config.yaml
model: "image classifier"
image_size: 32
color_jitter: 0.1
num_classes: [67, 181]
norm: "rmsnorm"
layers: 8
shampoo_beta: 0.95
adamw_lr_other_params: 0.00097
batch_size: 64
lr_schedule: "cosine"
adamw_weight_decay_other_params: 0.05
Rows from block 5, named by matrix and row number. Rows with one number belong to one neuron. Each number is 128 + 24 x the weight over its row's rms, rounded and kept within 0 to 255. All counts start at 0. After the name is the row's rms in percent of the matrix's.
# u: gMLP up (value half) (model.blocks.5.mixer.u.weight, 128x128), inputs 0-127
# v: gMLP up (gate half) (model.blocks.5.mixer.v.weight, 128x128), inputs 0-127
# out: gMLP down (model.blocks.5.mixer.out.weight, 128x128, transposed), outputs 0-127
u.61 094 [139 119 148 151 142 161 174 128 124 149 148 171 115 127 121 137 132 161 150 115 171 112 122 137 118 115 137 121 134 158 151 112 140 144 172  95 119 112 143  94 118 134 161  86 158 114 165  80 116 157 116  68 107 180 149 121  94 136 145 123 115  93 124 144 132  93 132  97 100 118 129 138 148  74 107 121 142 147 128 161 139 143 142 157 101 173 138 123  86  86 153  89 137 130 161  96 113 131 165  92 106 148 125 121 117 120 125 113 128  88  82 143 124  96 141 126 171 134 103 149  96 147 135 105 119 119 140 106]
v.61 093 [136 102 108 107 144 127 117 109 151 135 123 168 149 106  93 136 135 111 125 119 162 139  95 148 112 124 150 148 157 136 172 125 152 112 125 155 107 118 138 176 169 129 133 106 128 117 152 144 110 138 138 116 141 137 160 157 113 132 107 136 155 119 103 162 125 192  86 146  95 149 118 159 147 110 131 130 130 127  69 104 120 158 106 157 130 156 142 103 114 145 103 145 175 134 133 163  96 145 180 130 126 155 119 142  98  60 133  87 165 112 120 128 203 154 129 117 111 156 143 149 121 141 137 128 148 107 143 145]
out.61 093 [140 118 120 102 145 135 179 105 142 161 150 117 147 119 134 148 159 164 134 146 116 163 106 190 126 150 140  67  97 130 119 128 135 130 119 127 146 124 153 181 121 125 112 124 175 146 138 109 113 101 155 116 105 124 130 120  87 164 101 132 154 136 172 135 156 136 114 135 139 193 148 110 147 109 162 137 133 102  89 123 144 110 130 150 140 156 152  81 129  95 162 117 103 116  80 153 130 136 140 118 152 140 136 144  86 100 103 140 130 121 125 137 164 123 112 106 162 148 176 124 108 120 117 150 107  81 159 124]
u.62 086 [144 147 122 127 135 140 116  92  91 133  90 112 127 117 161 116 152  99 115  82  78 126 118 102 108 151 167 172 165 110 114 161 122 144  95 123 117 170 120 130 132 127 111 135 120 172 132 162 131 158 170 138 143  97  99 146  57 110 134 115 169 118 109 143  78 134 134 126 120 134 136 123 108 113 175 124 116 119  98 139 123 118 152 139 135 116 151 121 143 121 130 154 149 100 120 182 127 137 140 141 134 124 144 172 102 128 131 104 127 127 121 175 146 147 101 141 116  94  77 125 149  91 117 118  80 137 122 182]
v.62 101 [ 99 133 162 172 103 170 156 145 116 138 126 154 118 128 104 136 137 110 131 137 165 113 101 164 122  76 122 144 111 178 128 142 110 128 177 107 167 121 155 107 105 118 100  99 133 110 135  69 149 156  94  88  91 177 170 116 157 135 130 163  76 104 108 127 128 117 109  92  93 159 129 132 139 102 144 111 199 150 150 145 162 145  95 125 114 134 129 139 117 140 139 120 113 141 147  90 119 115 152 120 115 133 131 141 107 110 141 104 117 114  98 103 132 114 120 114 125 138  92 153  97 119 123 125 139 109 147  96]
out.62 099 [127 121 119 129 148 100 182 120 107 142 148 115 167 129 131 121 141 151 122 172 128 135  73 148 103 169 144 139  92 133 147 129 139 146 154 121 163 135 149  89 132 131 129 106 148 138 142 106 129 111 141 141 111 132 155 129 127 139 145 142 120 102 126 159 167 129 179 100 130 169 145 124 142 147 153 134 168 140 136 149 143 139  58 154 116 134 100  58 148 104 103 118 115 118 151 173  95 123 127 111 129 132 153 146  73 101 143 151 116 126 113  75 131 161 163 114 172 123 115 160 126 125 116 112 123 117 167  85]
u.63 104 [128  99 153 149 139 123 107 164 114 135 119 138 131 122 107 109 108 129 137 100 124 125  94 141 121 160 164  91 115 120 132 152 153 103 142 114 104 119  83 111 112 193 178 119 129 120 165 112 120 164 183 145 109 118  84 133 150 149 147 135 116 178 146  97 130  96 150 117 150  96 128 153 135 158 127 138  95 158 142 105 166 119 132  84 121  99 125 122 117 128 108  95 136 125 121 179 128  89  75 126  97 126  93 178 123 136 126 101 166 127 156 176 134 118 149  86 104 126 115 116 114 140 106 143 153 118 136 118]
v.63 091 [124 132 102 119 104 161 157 159 118 134 131 116  99 105 113 128 115  90 171 142 124  94 130 155 155 135 138 119 152 148 119 132 117 156 144  84 122 120 149 144 151 101 132  86 138  86 192 140  81 175  99 133  84 111 153 132 116 150 110 133 114 125  78 140 116 117  87 118 117 153 153 151 169 147 110 107 136 105 145 137 138 117 100 125 149 133  90 159 130 133 112 134 102 125 151 148 118 129 165 130  83 133 136 117 120 170 120 142 136 138 146  69  92 130 112  86 127 103 127 130 144 112 147 150 174  67 120 145]
out.63 097 [121 143 126  95 126 157 136 161 147 116 152 121 122 120  86 152 135 111 108 186  93 124 158 170 149 123 151 168 117 151 146 157 132 137 121 101  87 130 118 135 136 176 144  98 135  91 143 117 162 147 125 101 121  97 119 152 113 145 152 110 175 140 113 100 126 121 110 107 132 174 135 117 102 168 152 159 134 143 130  81 136 135 132 179 127 101 134 129 141 136 140 154 112 145 196 120 110 142 116 105 145 149 100 153 150 140 131 146 142 123 149 158  99 158 140 107 148  84 136 121  76  83 148 142 152 163 154 104]
u.64 088 [130 132 111 156 104 132 102 154  97 153 118  92 106 128 153 116  93 159 118 131 101 146 142 113 157 135 102 121 149 137  98 131 136 108 125 104  91 149 136 116 138 128 116 141 150 100 139  95  95 134  83 113 105 128 114 147 114 164 155 118 128 146 124 127 126 134 166 103 127  85 179 136  84 148 133 138 155 176 132 114 186 116 199 113 140 148 133 116 156 119 148 125  93 151 108 134 144 100  75 149 118 124 136 137  84 170  93 181 151 119  89 142 114  77 126 110 124 143 125 116 106 116 137 133 159 148 102 148]
v.64 109 [ 90  72 140 109 137 134 123  74 157 136 120 184 153 151  94 134 144 120 137 161 106 181 118 162 116 123 101 140 121 121 143 132 105 124 106 153 136  87 110 134 153 144 160 117  76 151  94 161 152 118 129 105 132 108  96 121 137 137 127 110 117 100 149 140 158 130 138 145 131 112 125 143  93  71 120 118 163 124 106 131  82 132 127 104 175 153  85 107 114 107 143 174 116 100 167 175 144  90 145  99 123 106 123 118 150  92 123  97 134 156  96 129 122 154 117 158 127 134 133 118 122 156 143 111  97 116 133 127]
out.64 103 [146 145 119 110 110 132 171 120 129 124 112 139 161 136 109 142 148 136 161 145 122 158 135 171 139 100 118 142  93 124 125 130 113  75 128  91 151 137 117 156 111 160 125 171 132 160 141 163 181 157 131 104  98 135  90 110 152 105 129 145 150 107 105 120 147 135 165 169 125 117 151 147  99 150 100 133  99  86 112 133  83 126 139 139 149 105 114 152 159 109 153 161 106 110 117 143 129 123 134 100 152  74 132 119 165  80 108 105 169  99 128 127  99 126 130 145 142  93 170 134 110 147 143 114  82 125 107 178]
u.65 103 [167 133 151 112 147 104  99 134 132 118 124 125 127 144 125 110 168 115 121 115 121 133  95  80 106 177 166 130 115 136 152 132 115 101  96 113 113 103 139  96 166 144 130 136 163 171 151 119 114 140 157 152 147 108 103 128 118  93 147 123 126 153 126 153 143  95 152 140 140  77 107 145 127 101 145 132 105 139 103 132 125 103 178 133 101 105 194 155 146  93 148 121 162 119 162 140 146 121 133  91 154 100 102 189 145 131 153 117 146 124 154 175 127 143 134 151  92 126 120 120  90 156  94 106  81 124 149 129]
v.65 094 [122  94 135 112 110 121 108 110  93 159 148 141  96 116 134 137 181 101 159 116 131 134 135 149 146 110 112 136  98 109 147 126 151 138 209 159 131 154 135 139 138 107 165 112 122  75 103 129 142 165 131 109 140 146 149 138 150 164 131 135  95 133 137 135 167 119 104  91 147 181 119 118 155 110 107 100 132 121 159 136 113  90 142 140 179 129  74 139 100 127 102 160 117 142 137 145 106  89 183 150 103 124 114 114 108 132 135 135  94 137 121 129 125 149 120 165 137 130 132 158  91 161 124 166 171 147 138 121]
out.65 106 [131 107 187 185 161 120 109 115 102 113  92 121 124 154 109  80 156 157  99 152 106 103 104 159 135 106 109 104  76 153  95 117  49 123 106 134 124 138 146  95 123 102 117 131  96 110 161 108 125 127 124 147 129  94 134 139 115 119 142 103 135 162 110 169 145 142 138 107 102 139 128 120 145 120 121 131 119 116 145 101 115  70 102  98 122 101 113 124 106 123 149 104 100  80 103 166 105 130 132 133 114 102 121 111 146 120  84 133 115 144 133 174 141 140 145 131 133 126 167 125 140 105 137 122 107  93 164 108]
u.66 107 [163 126 150 127 121 112 124 186 124  86 142 122 116  89 168 124 118 110 124 148  92 145 128 120 153 140 134 110 121 140  87 146 154 115 115 121 128 134 107 125 135 143 100 108 183 143 119 103 105 150  98 115 138 107 134 113 144 110 132 122 136 142 126 109 164 131 135 154 101 101 149 108 154 165  74 150 151 119 139 143 158 155 110 107 127  86 159 135 149 163 138 157 112 173 109 163 107 118 134 115  94 141 104 130 161 111  82 173 124 158 185 167 123 131  63 117 168 129 123 128  98 165 152 149 140 112 151 130]
v.66 084 [104 136 140 114 116 170 131 154 155 102 130 124 155 116 126 133 114 140 141 100 122 162  96 164 131 108 111 139 130 145 131 131 101 165 102 135 114 119  99 135 127 123 117  90  81 124 111 142 144 134  84 128  98 101 161 148  71 118 127 126 129 110 145 147 116 146 111 153 109 122 186 126  77 147 119 125 143 141 107 181 125 134 131 143 122 148 149 112 158 176  89 156  97 155 130 155  93 153 139  89 154 190 101 116 157  89 125 170 132 162 121 125 165 154  96 134 153 143  83 134 160 105 132 109 112 131 125 151]
out.66 111 [103 136 124 108 153 133 140 149 131 146 152 157 103 152 107 101 122 129 120 106 145  59 127 141 166 116 142 148  99 104 165 126 154 111 111 121 118 157 123 143  98 121 131 148 137 123 166 123 143 132  84 111  62 123 106 144 140 167 108 144 136 122  92  93 122 110 115 122 136 126 132 140 136 166 128 104 117 105 145 110 116 150 102 102 147 161 128 107 108 125 120 154 160 104 153 112 138 127  96  87 116  90 115 130 113 142 142 165 138  88 128 122  87 144 110 168 100 127  87 178  86  83  81 134 173 107 118  94]
u.67 073 [109 121 140 123 102 111 152  87 147 184 108 128 116 139 105 131 115 139 159 155 169 120 133 113 140 143 143  70 129 136 141 153 111 149 134 157  94  98 109 138 129 139 139  80 125 151  74 142 151 109 151 151 141 165 130 134 172 176  78 120  49 124 156 152 120 132  95 134 126 134 136 125 100 108 151 112 103 142 114 144 105 121 138 111  99 161 113 163  96 115 139 120 119 119 178 101 188 114 158 150 115 119 129 145 105 135 122 131 134 136 128 138 108 108 155 103 115 125 151 123 112 140 131 109 134 112 122  67]
v.67 113 [136 148 167 155 171 138 142 112 144 127 152 152 141 108 108 124 157 116 131  92 166  90 131 162 110 115 131 191 146 141 133 121 159 125 143 145 156 118 117  81 140 141 140 141  77 132 125 133 158 179 150  76 146 134 118 119  84 161 133 141 146 129 142 119 125 124 127 107 200 181 137 130 125 107 107 102 126 123 112 117 127 171 143 146 141 116 150 116 144  95 105 101 120 141 144  92  96 101 149 128 150 160 122 123 105 151 137  84  94 131 107 136 117 102 116 148 106 142 122 164  93 118  67 123 103 120 129 121]
out.67 082 [139 142 145 119  90 123 117 117 100 133  96 106 139 143 149 115  73 178  98 121  98 149 133  70 145  92 114 135 138 105 104 157 128 105 137 148 137 141 124 134 160 119 161 111 138  98 137 120 110 165 109 158 130 133 117 112 138 154 120 126 136 174 141 139 140 110 134 103 109 125 160 151 141 129 140 121  73 109 156 103 155 142  92 103 145 100 127 175 102 156 117 129 128  97 109 150 139 114 149 121  90  80 158 151 124 177 112 172 169 164 157 117 118  72 120 135 118 130 164 141  98 144 151 142  91 152 141 139]
u.68 061 [131 119 143 134 130 148 115 124 133 109 109 129 140 109 102 141 132 118 135 171 139 111 128 120 147 132 151 114 109 127 160 102  97 140 137 130 118 155  98 116 131  99 118 170 127 102 106  81 132  98 101  94 146 164 114 112 116 113 157 150 118 151 137 145  97 139  94 136 117 198  93  61 128 139 141 103 140  78 141 137 167 116  98 154  99 121 130 162 148 105 152 152 141 121 161 109 118 168 146  92 159 154  95 114 110 171 123 190  88 162 148 165  98 128 133 101 126  94 132 137 101 138 145 120 133  92 126 130]
v.68 116 [105 138 142 136 162 144 134 103  97 128  84 135 118 126 174 131 129 143 157  97 123 143 106 144 155 138 143 146 128 147 118  83 126 176 131 128 136 140 103 122 143 149 122 112 130 130  90 155  86 118 161 108 145 121 101 106 153 124 107 133 147  81 123 132 122 125 125 182 130 137  93 139 153 126 142 114 154  95 158 130 114 107 155 123 113 113 118  78 171 120 186 153 140 139 162 170 168  89 128  75 130 101 149 142 104 122 119 119 120 201 141 148 137 115 123 144 114 116 110  87 164 140 172 154 146 116 155 116]
out.68 105 [175 128 153 145 128 122 152 130 110 130 132  82 166 142 100  96 119 139 127 114 148 100 114 144  92  80 136  94 127  80 173 135 144 119 133  88 104 118 130  89 139 109 113 145 100 153 124 140 113  97 144 112 136 109 133 140  98 118 144 145 152 133 111 147 125 100 155  95 138 154 119 163 183 151 101 148 162 155 107 162 130 186  95 150 113 145 132 119 122 128 120 128 106  72 140 153 104 151 143 144 115 188  93 103 141 137 137 116 104  99 137 129 124 148 143 111 106 176 171 134 125 130  85 147 114 130 102 118]
u.69 096 [111 139  94 151  87 115 151 133 150 111 160 112 141 147 140 129 132  95 131 156 142  90 145 160 131 114 116 129 141 106 118 141 106 117 126  85  94 134 162 120  76  82 139 144 120 122 111 155 141 117 123 117  98 156 142 171 130 110 152 150 135 121 128  94 123 153 122 138  91 111  99 157  99 155 114 119 115 115 161  88  92 114 101 116 120 131  82  88  82 140 137 142  89 127 140 115 107 124 121 152  82 130 172 120 140 142 114 132 111 124  59  98 124 113 106  72  87 122 125 105 139 134 139 101 175  97  97 133]
v.69 097 [146 185 136  93 162 142 138 144 145 122  78 130 146  99 150 142 156 126 152 160  78 157 129  97  59 158 167 150 125 143 148 153  97 103 125 112 112 102 132  89 148 137 105 123 149 148 149 117 114 118  98 116 123 109  96 165 100  88 161 145 101 104  93 157 175 119 152 152 125 141  92 169 157  97 127 107 101 142 108 125 112  90 167 129  87 134 146 132 155 103 153 157 129 142 131 137 120 145 156 135 117  99 120 151 136 136 130 134 144 133 157 135 120 123 112 161 101 160 156 129 123 110 132 138 105 102 117 153]
out.69 104 [101 137 114 141 112 136 115  89 121 139 119 122 161  86  92 120  96 134 193 116 113 136  84 109 107 118 142 157 157 101 162 148 115 115  89 114 122  98  94 144 145 142  90 118 100 126 173 154 145 113 116 138  99 107 174 102 129 113  99 125 122 155 130 148  55 115  96 111 155 147 112 140 142 139 118 121 180 116 101 157 110 134 133 126 121 130 119 151  91 115 112 116 107 115 148  88 148  82 143 135 134  96 144 121 109  90 152 170 102  84 117 109 128 101 151 112 146 101 110 119 102 127 118  96 160 130 131 145]
u.71 145 [139 144 129 150 160 130 111 137  83 105  92 121 154 147  69  86 130 142 128 125 119 138 102 124 145 155 134 152 146 117 119 138 156 116  99 158 130 144 125 101 122 159 148 127 114 129 155 161 108 128 164 156 120 113 105 120 111 125  80 128 133 143 187 130 139 152 144 104 135  87 142 179  83 103 145 120 122 123  97 148 123 154 173 109 152 133 122 111 147 143  76  94  89 133 159 124 116 113 141 136 161 157 107 149  83 100 150 104 134 107 124 136 160 128 114 177  98 137 147  92 158 120  80 158 107 151 139 133]
v.71 097 [152  75 136 134  87 135 123 110 138 165 146 104 105 124 156 174 120 162 111 132 148 140 140 128  95 109 150  81 118 142 119 141 121 121 159  85 102 109 121 157 106 155 142 117  94 167 149 143 130  93 120 119 111 138 161 130 105 156 174  91 154 142 143 136  90 121  75 110 127 106 136 141 167 142  72 152 145 171 130 163 151 137  94 108 111 156 139 123 124 152 143 111 123 115 121 129  84 129 133 124  68 100 133 105 160 149 139 131 158 149 129  82 127 146 114 119 145 105 122 146  97 131 157 174 124 128 113 129]
out.71 103 [ 87 117 144 127 163 114 142 107 107 124 162 147 127 125 178 201 137  90  78  94 145  93 130 129 133 149 133 161 130 128  96 100 140 127 122  99 160 129 127 130 178 101 109 113 138 138  99 127 115 160 152  92 111 141 145  81 106 157 160 112 110 164 129 151 127 146 121 139 123 109  96 173 129 143  91 143 115 110 159 107 117 129  87 145 120  89 127 135 133  90 115 122 124 129  97  95 159 117 116 144 103 108 104 133 131 144 110 139 164 139 128 145 154  83 117 150 139 149  74 132  86  96 145 113 146 112 122 142]
u.72 100 [114 110 148 173 115 107  77  91 148 138  93 103 135 114 125 122 117 117  98  99 128 101 123  95 143 154 144 121 156 170 113 115 127 108 114 112 144 102 109 130 163 155 149 129 117 132 161 128  77 160 124 151 118 127  81  67 162 153 109 123  91 107 162 103 142 105  92 157 127 124 134 162 131 151 141 157 142 101 125 123 115 141 146 134 147 113 122 128 112 113  82 123 166 174  99 112 152 125 119 147 119 161 173 110 162 135 141 117 135 128 151 167  83  72 144 125 135 151 121 135 112 127  75 145 133 144 124  97]
v.72 094 [125 137 175 111 124 136 187 149 112 148  99 153 145 147 119 140  93 128 147  74 164 109 108  87 118 150 146 108 126 116 172 134 105 140  97 141 108 124 136 124 131 141 122  98 103 135 149 110 149 141 133 112 125 155 127 135 136 136 105 101 108 106 130 144 115  68 138 137 105 108  87 167 178  97  95 134 121 124 136 143 154 140 143 139  96 151 144 176  59 154 148  93 140 138  99 131 117 154 179 136 149  80 126 162 128 119 158 149 121 143 110 135 172 116 120 146 152 122 158  96 132 119 146  96 102 112 128 143]
out.72 099 [107 161 142 116 158  95 167 141  88  82 158 169 160 192 144 165  85 121 164 114 160 124 121  97 144 172 145 143 134 110 141 127 110 135 121 136  89 127 117 105 137 121 155 100  93 131 113  98 165 149 128 121 141 137 150 115 159 107 131 123 165  81 134 129 132  94 124 113 137 101 135 134 155 132 158 125 117 134 156 116 148 140 147 170 122 151 108 127 126 174 119 125 114 162 137 157 110 157 152 130  88 116 163 162 107 156 113 143 131 146 120 146 170 144 164 171  98 138 116 118 159 134 140 122  98 156 162 127]
u.73 094 [187 172 109 103 129 154 135 125 167 110 169 130 143  78 144 117 126 122 168 174 158 110 137  80 106 144 114 128 124 106 129 134 162 135  93 116 122 114 137 112 123 147 136 157 108 127 103 110 133 103 136 112 157 125 139 149 141 125 208 134 129 132 118 114  77 111 119 147 160 134 138 154 140 128 158 116 116 142 158 133 150 109 116  92 111 128 114 120 110 163 170 161 147 112 107  88 142 160 131 189 143 110 134 111  89 157 127 147 140 132 132 121 121 102 135 127 102 128 110  97 151  97 142 121 160  93 177 156]
v.73 077 [180 134 167 117 127 104 119 170 122 124 128 141  91 116  80 138 148 127 115 114 105 131  94 120 140 170 116 123 142 147 109 125 148  96 144  93  89 140  90 127 142 138 119 145 101  80 139 174 106 114 123 133 105 110 109 121 138 143 117 137 119 147 128 149 143 181  98 130 106 117  85 117 121  97 112 119 182 124 128 110 152 151 171 154 112 151 125 141 132 117  77 123  95 158 131 102 141  89 166  90 108 126 135 136 136 140 128 104 169 124 168 122 143 128 125 151  80 147 147 127  98 119 127 157 141 116  88  66]
out.73 103 [ 71 123  66 136 128 105 123 129 122  94 128 124 107 127  79 119 136 152 144  96 117 111  88 106 175 101 122 138 118 140 115 143 141 137 121 125 111 138 105 129 130 127 122  91 109 153 135 165 127 110 142 122 146 140  90 153 121 125 144 114 128 102 140  91 165 141 112 136 122 111 102 122 154 161  89 129 151 150 111  93 139 109 135 157 156 172 161 144 131 107 132 103 120 170 150  96 100 131 184 110 117 171  94 108 146 169 166 141 103 173 127 118 159 113 113 165 133 105 126 109  99  84 171 154 138 128 158 110]
u.74 105 [139 105 153 118 155  70 175 123 136 157 123 104 127 145  79 109 125 124 154  86 145 120 101 158  99 132 146 114 123 123 157 101 149 112 146 142 151 132 136 159 147 127 129 142 155 118 148 135 136 114 146 172 115 111  90 122  99 116 132 140 140 170 117 101 163 110 114  96 158 153 141  95 138 106 139 123 117 137 109  97 100 128 126 180 101 126 145 148 118  96 115 107 160 120 137 147  85  99 139 139 148 138 134 163  98 114 175  78 150 148 136 153 153 111 156 131 118  99 108 166 105 123  96 182 100 159  85 120]
v.74 102 [124 121 151 136 124 117 107 160 120  73 142 156 104  99 161 147 133 115 108 133 124 140  98 139 181 154 160 128 105 184  92 116 141 120 108 103 145 122 125  99 126 125  93 145 107  99 130 103 160 141 140  79 128 135 147 148 135 118 103  99 122  97 164 141 135 147 158 138 128 122 144 102 107  87  99 127 140 107 132 150 154 145 133 103 158  88 149 110 134 135 100 170 122 171 150 124 156 146 124 102 113 189 143 126 144 110  86 134 117 191 155 112 118 157  98 157 126 165 135 110 109 169 118 101 141 137 159 148]
out.74 098 [135 164 143 138 127 113  94  98 123 110 115 120 104 136 126 165 117 130 105 112 137 186 103 130 146 136 129 101 122 130 151 165 136 111 126 159 151 156 108 123 105 112 146 146 119 176 145  94 130 161 160 107 115  92 123 111 148 119 119 104 130 154 182 135 163 131 106 163  84 115 143 155 153  92 139 144 122 104 107 158 156 145 107 140 142 107 100 137 161 157 120 137 118 110 151 115 136  93 142 162 124 108 158 153 141 129  81 174 102 157  89 115 151  87 152  88 151 122 141 115 172 130 156 137 123  65 150 110]
u.75 097 [ 65 157 162 156 135 125 119  84 120 136 119 150 119 151 146 117 118 163 125 100  84 112 134 159 115 178 141 141 131 153 170 133  71 114 153  68 133 161 137 168 125 127  91 112 109 100 124  93 110 137 139  98 111  90 155  99 105 134  96 134 118 122 125 110 113 165 108 127 143 166 127 103 167 167 127 110 122 128 110 127 126 110 149  94  98 154  90 110 109 146 113 154 113 141 140 158 168 125 149 149 129 125 113 112 119 149 129 119 150 130 143 115 132 155 164 119  87  79 125 120 141 125 134 161 154 100 159 119]
v.75 090 [133 125 170  96 130 112 137 136 150 133 190 141 160  66 174 133 137 109 110 100  94 104 142 139 121 161 131 152 139 135  70 141 157  85  96 130 102 122 141 127 107  99 115 157 119 138 141 126  97 109 126 132 133  77 120 145 133  95 182 140 124  72 120 124 122 147 127 130 150 120 128 145 162 119  92 106 109 128 125 162 108 147 144  96 136 143 156 146 139 103 115 120 156 146 166 150 157  98 118 107  63 153 146 127 122 130 142  95 109 128 123 137 118 115  77 144 135 116 146  95 143 130 116  85 116 120 163 121]
out.75 097 [131 126 147 110 129 111 101 130  97 141 129 149 108 103 144 171 173  93 141 187 113  72  81 122 129 118 150 180 126 121 145 143 150 134 108 137 119  94 157 131 140  95 107 154 141 121 139 107 105 122 129 104 128  88 122 106 141 135 111 142  76  96 134 136 138 111 108 150 106 102 109 149 155 123 124 174 128 162 121 140 154 116 129 121 176 113 136 134 164 128 128 184 196 137 116  84 122 137 124 127  85 110 105 106 138 138 141 124 111 100 110 129 131 124 130 112 100 104 181  96 127 127 149 147  87 109 157 102]
u.76 127 [145 118 161 196 135 105 126  94 105 156 107 107 146 129 168 105 140 165 137 123 140 116 118 100 133 145 108 143 103 150  90 123 118 102 146 103 111 156 114  88 156 175 128 127 153 146 121 110  72 108 141 130 123 107 110  98 102 157 119 122 106 135 134 116 150 118 186 127 135  76 100 161 116 125 128 152 126 127 138 120 172 138 152 116 118 112 128 179 164 112 125  99 121 143  91 105 146 102  75 123 119  93 144 128 123 165 115 164 157 137 135 148  97  97 153 167 112 140 115 123 122 116  94 136 131 146  81 127]
v.76 110 [116 116 121 102 123 140  92 157 128 139 106 100  73 112 113 150 132 112 148 141 157 147  97 132 139 148 159 139 165 120 148 138 153 156 161 138 145 117 137  93  92 110 154 110  94 121 129 165 181 139 107 110 103 158 157 151 102 152 104  90 160 115 122 143 127 122  98 154 119 135 158 133 145  87 100 138 141 126  74 120 126 118 144 145 163 176 131 126  87 110 123 136 129 142 168 139 125 158 132 123  98  92 141 122 162 107 128  63  93 142 162 111 174 156 111 117 184 139 145 128 135 137 123 144 140 104 105 115]
out.76 123 [140 128 102 104  84 110 184  80  91  87 129 130 138 134 110 149 142 144 118 141  96 148 131 136  98  93 153 171 102 129 137 114 152 117 127 116 129 159 122 128 140 177 137 143 163 137 110 117 166 163 139 174 137 125 180 127 138 113 145  96 146  82 120 104 110 146 154 131 136 168 114 107 119 141 123 114 103 136 105 122  81 127 140  96 151 146  90  92 114 114 131 156 138  88 110 101 117 129 112 134 140  74 140 120 141  69 133  74 145 137 122 140  94 165 111 154 126 131 151 148 140 130 161 125 108 124 119 155]
u.77 094 [176 148 131 116 152 106 136 147  91 131  96 131 141 130 118 125 119 151 157 110 138 142 132  80 122 146 135  98 104 135 156 157  98 134 168 165 116 102 156  93 121 136 110 139 166 129 170 101 111 145 139 118 136 124 146 150 111 147 156 144 137 138  93 163 132  72 158 157 159 141 114 178 156  91  93 141 118 134 133 137 144 112 141 127  93 115 118 115 139 107  96 114 107  79 158 160 115  94 134 122 134  96 104 145 114 160 114 148 120 134 154 176 131 105 142 141 105 164 157 166  80 174 102 133  96 139 115 154]
v.77 099 [126 133 111  93 121 171 119 121  99 142 133 166 141  99 110 147 102  91 153 134 107 143 138 163 149 130 141 125 143 157 121 139 117 128  92 118 118  71 125 115 126 147 146 105 141 142 141 130  98 172  92 157 129 136 142 122 128 175 133 179 147 124 112  95  86  83 138 106 146 157 104 151 114 161  83 134 102 144 121 163 144 103 157  92  99 114 114 101 114 144 121  95 157 134 148 157 101  78 132 102 122 127 122 110 151 201  94 133 141 156 155 134 116  55 119 120 125 132 144 133 121 140 133 146 133 109 130 123]
out.77 101 [150 117 132  95 128 129 146 129 138  91 132 125 102 129 140 172 109 110 135 150 124 139 116 130 153 134 123 119 192  87 144 116 194 101 110 165 122 176  84 136 111 112  96 177 102 109 118 147 167 156  95 111 154 134 117 115 134 135 121 106 142 115 111 125 117 167  99 155 124 152 108 122 140 123 146 167 144  97 128 107 116 105 137 158 125 139 149  98 104  90 117 132 118 103 135 141 126 114 115  72 167 114 110 155 141 104 126 179 119  87 110 165 131  99 128  93 137 166 153 121 100  98 170 108 142 144 105 121]
u.79 089 [ 85 115 124 142 132 103 108 115 150 148 188 146 111 117 107 118 122 134 133 146  82  67 103 109 130 107 131 141 145 142 151 156 149 146 122 133 107  84 122 129 141  96 135 103 172 169  98 133 160 131 150 144 137 126 127 121 128 106 120 114 142 129 128 131 125 127 149 142 119 180 131 101 116 179 125 102 119 101 129 167 143 107 113 132 148 138 122 147  99 139 102  99 135 108 150 150 179 134 122 115 121 150 134  63 127 138  96 120 119 119  84 151  91 119 116  88 162  80  97 137 157 156 128  60 151 108 145 128]
v.79 096 [142 131 124 155 149  93 154 137 157 117 166 122 104 109  99 123 111 106 157 122  95  84 169 118  93 136 136 114 120 106 153 178 145 139 120 124 107 132 130 109 158  87 135 147 136 120  75 145 137 171 147 105 124 102  91 115 133 147 149 134 123 167 105 186 133 131 131 142 117 130 130  99 164 174 108 146 138  82 163 110 129 142 150 141 135 121 133 116 115 110  91 127  78 112 165  60 109 100 154 162 126 139 186 112 142 152 116 108 107 136  99 145 101 122 115 133 131 146  94 105 114 111 110 110 115 117 101 137]
out.79 097 [ 97  79 144 126 134 130  97 113 140 116 169  92 114 100 151 199 141 125  95 106  93 155 112 159 105 168 137 125 142 140 180 125 132 151 125  73 107 158 124 137 112 145 122 136 151 131 109 172 141 131  98 144 150 132 106 117 132  94 104 143 171 126 125 159 112 114 130 109  96 135 148 121 193 148 105 135 165 135 145 155 180 122 143 131  99 107 148 171 159 131 130 103 150 152 123  76  95 110 143 133 106 118 165 136 147 118 137 135 112 129 109 103 116  88 107 140 117 134 120 113  88 111 155 149 123 136 112 129]
u.80 152 [164 149 144  73 171 128 136 169 116 117 110 124 131 102 154 116 155 101 122 135  93 114 143 139 113 185 151 126 101 128 129 141 122 121 133 126 156 137 152 110 136 135 113 149 153 136 174 129 133 170 148 173 161 103 120 149 118  69 137 128 114 115 122 101 162 111 146 132 165 147 136  89 175  99 138  97 129 146 119 128 103 106 128 146  87  60 163 118 111 100 129 140 128  94 140 167 110 142 129 112 145 133  94 170 170 136 134 101 137 119 163 136 155 117 117 171 101 134 162  94 118 114 126 141 139 158 128 136]
v.80 103 [145 109 122 140 126 124  85 123 109 179 130 138 110 151 136 151  85 146 151 126 147 160 142  94 113 150 123 154 150 128 138 125 157 140 127 133  83 162 114 120 148 114 130 160 132  99 112 159 114  89 130 111 135 143 126 110 115 168 150 146 110 110 108 152 120 159 124 105  85  99 115 138  92  80 101 148 183  97 166 136 157 149 181 155 165 165 118 152 131 128 139 104 139 162 111  98 133  96 124 115 156 146 149 118 115 134 108 126  95 125 120 148  84 121 125  87 130 148 151 118 132 130 102 128 134  47 119 101]
out.80 094 [123 132 118 116  72 127 114 129  99 116 117 190 151  95  95 171  99 111 110 130 125 150 151  87 128  76 105 136 164 116  96  91 157 117 115 156  95 139 124 117 124  98 164 120  97 136 108 140  96 121 144 144  88 192 126 126 141  70  97 158 154 108 135 118 160 144 117 109  85 118 168 148 103  92 147 160 146 139 115 133 131 159 156 161 123 108 159 129 134 128 147 111  93 131 160 125 157  92 134 124 120 146 138 133 142 134 138 134 108 149 109 125 140 104 103 108 145 142 127  89 160 114 129 145  93 115 105 125]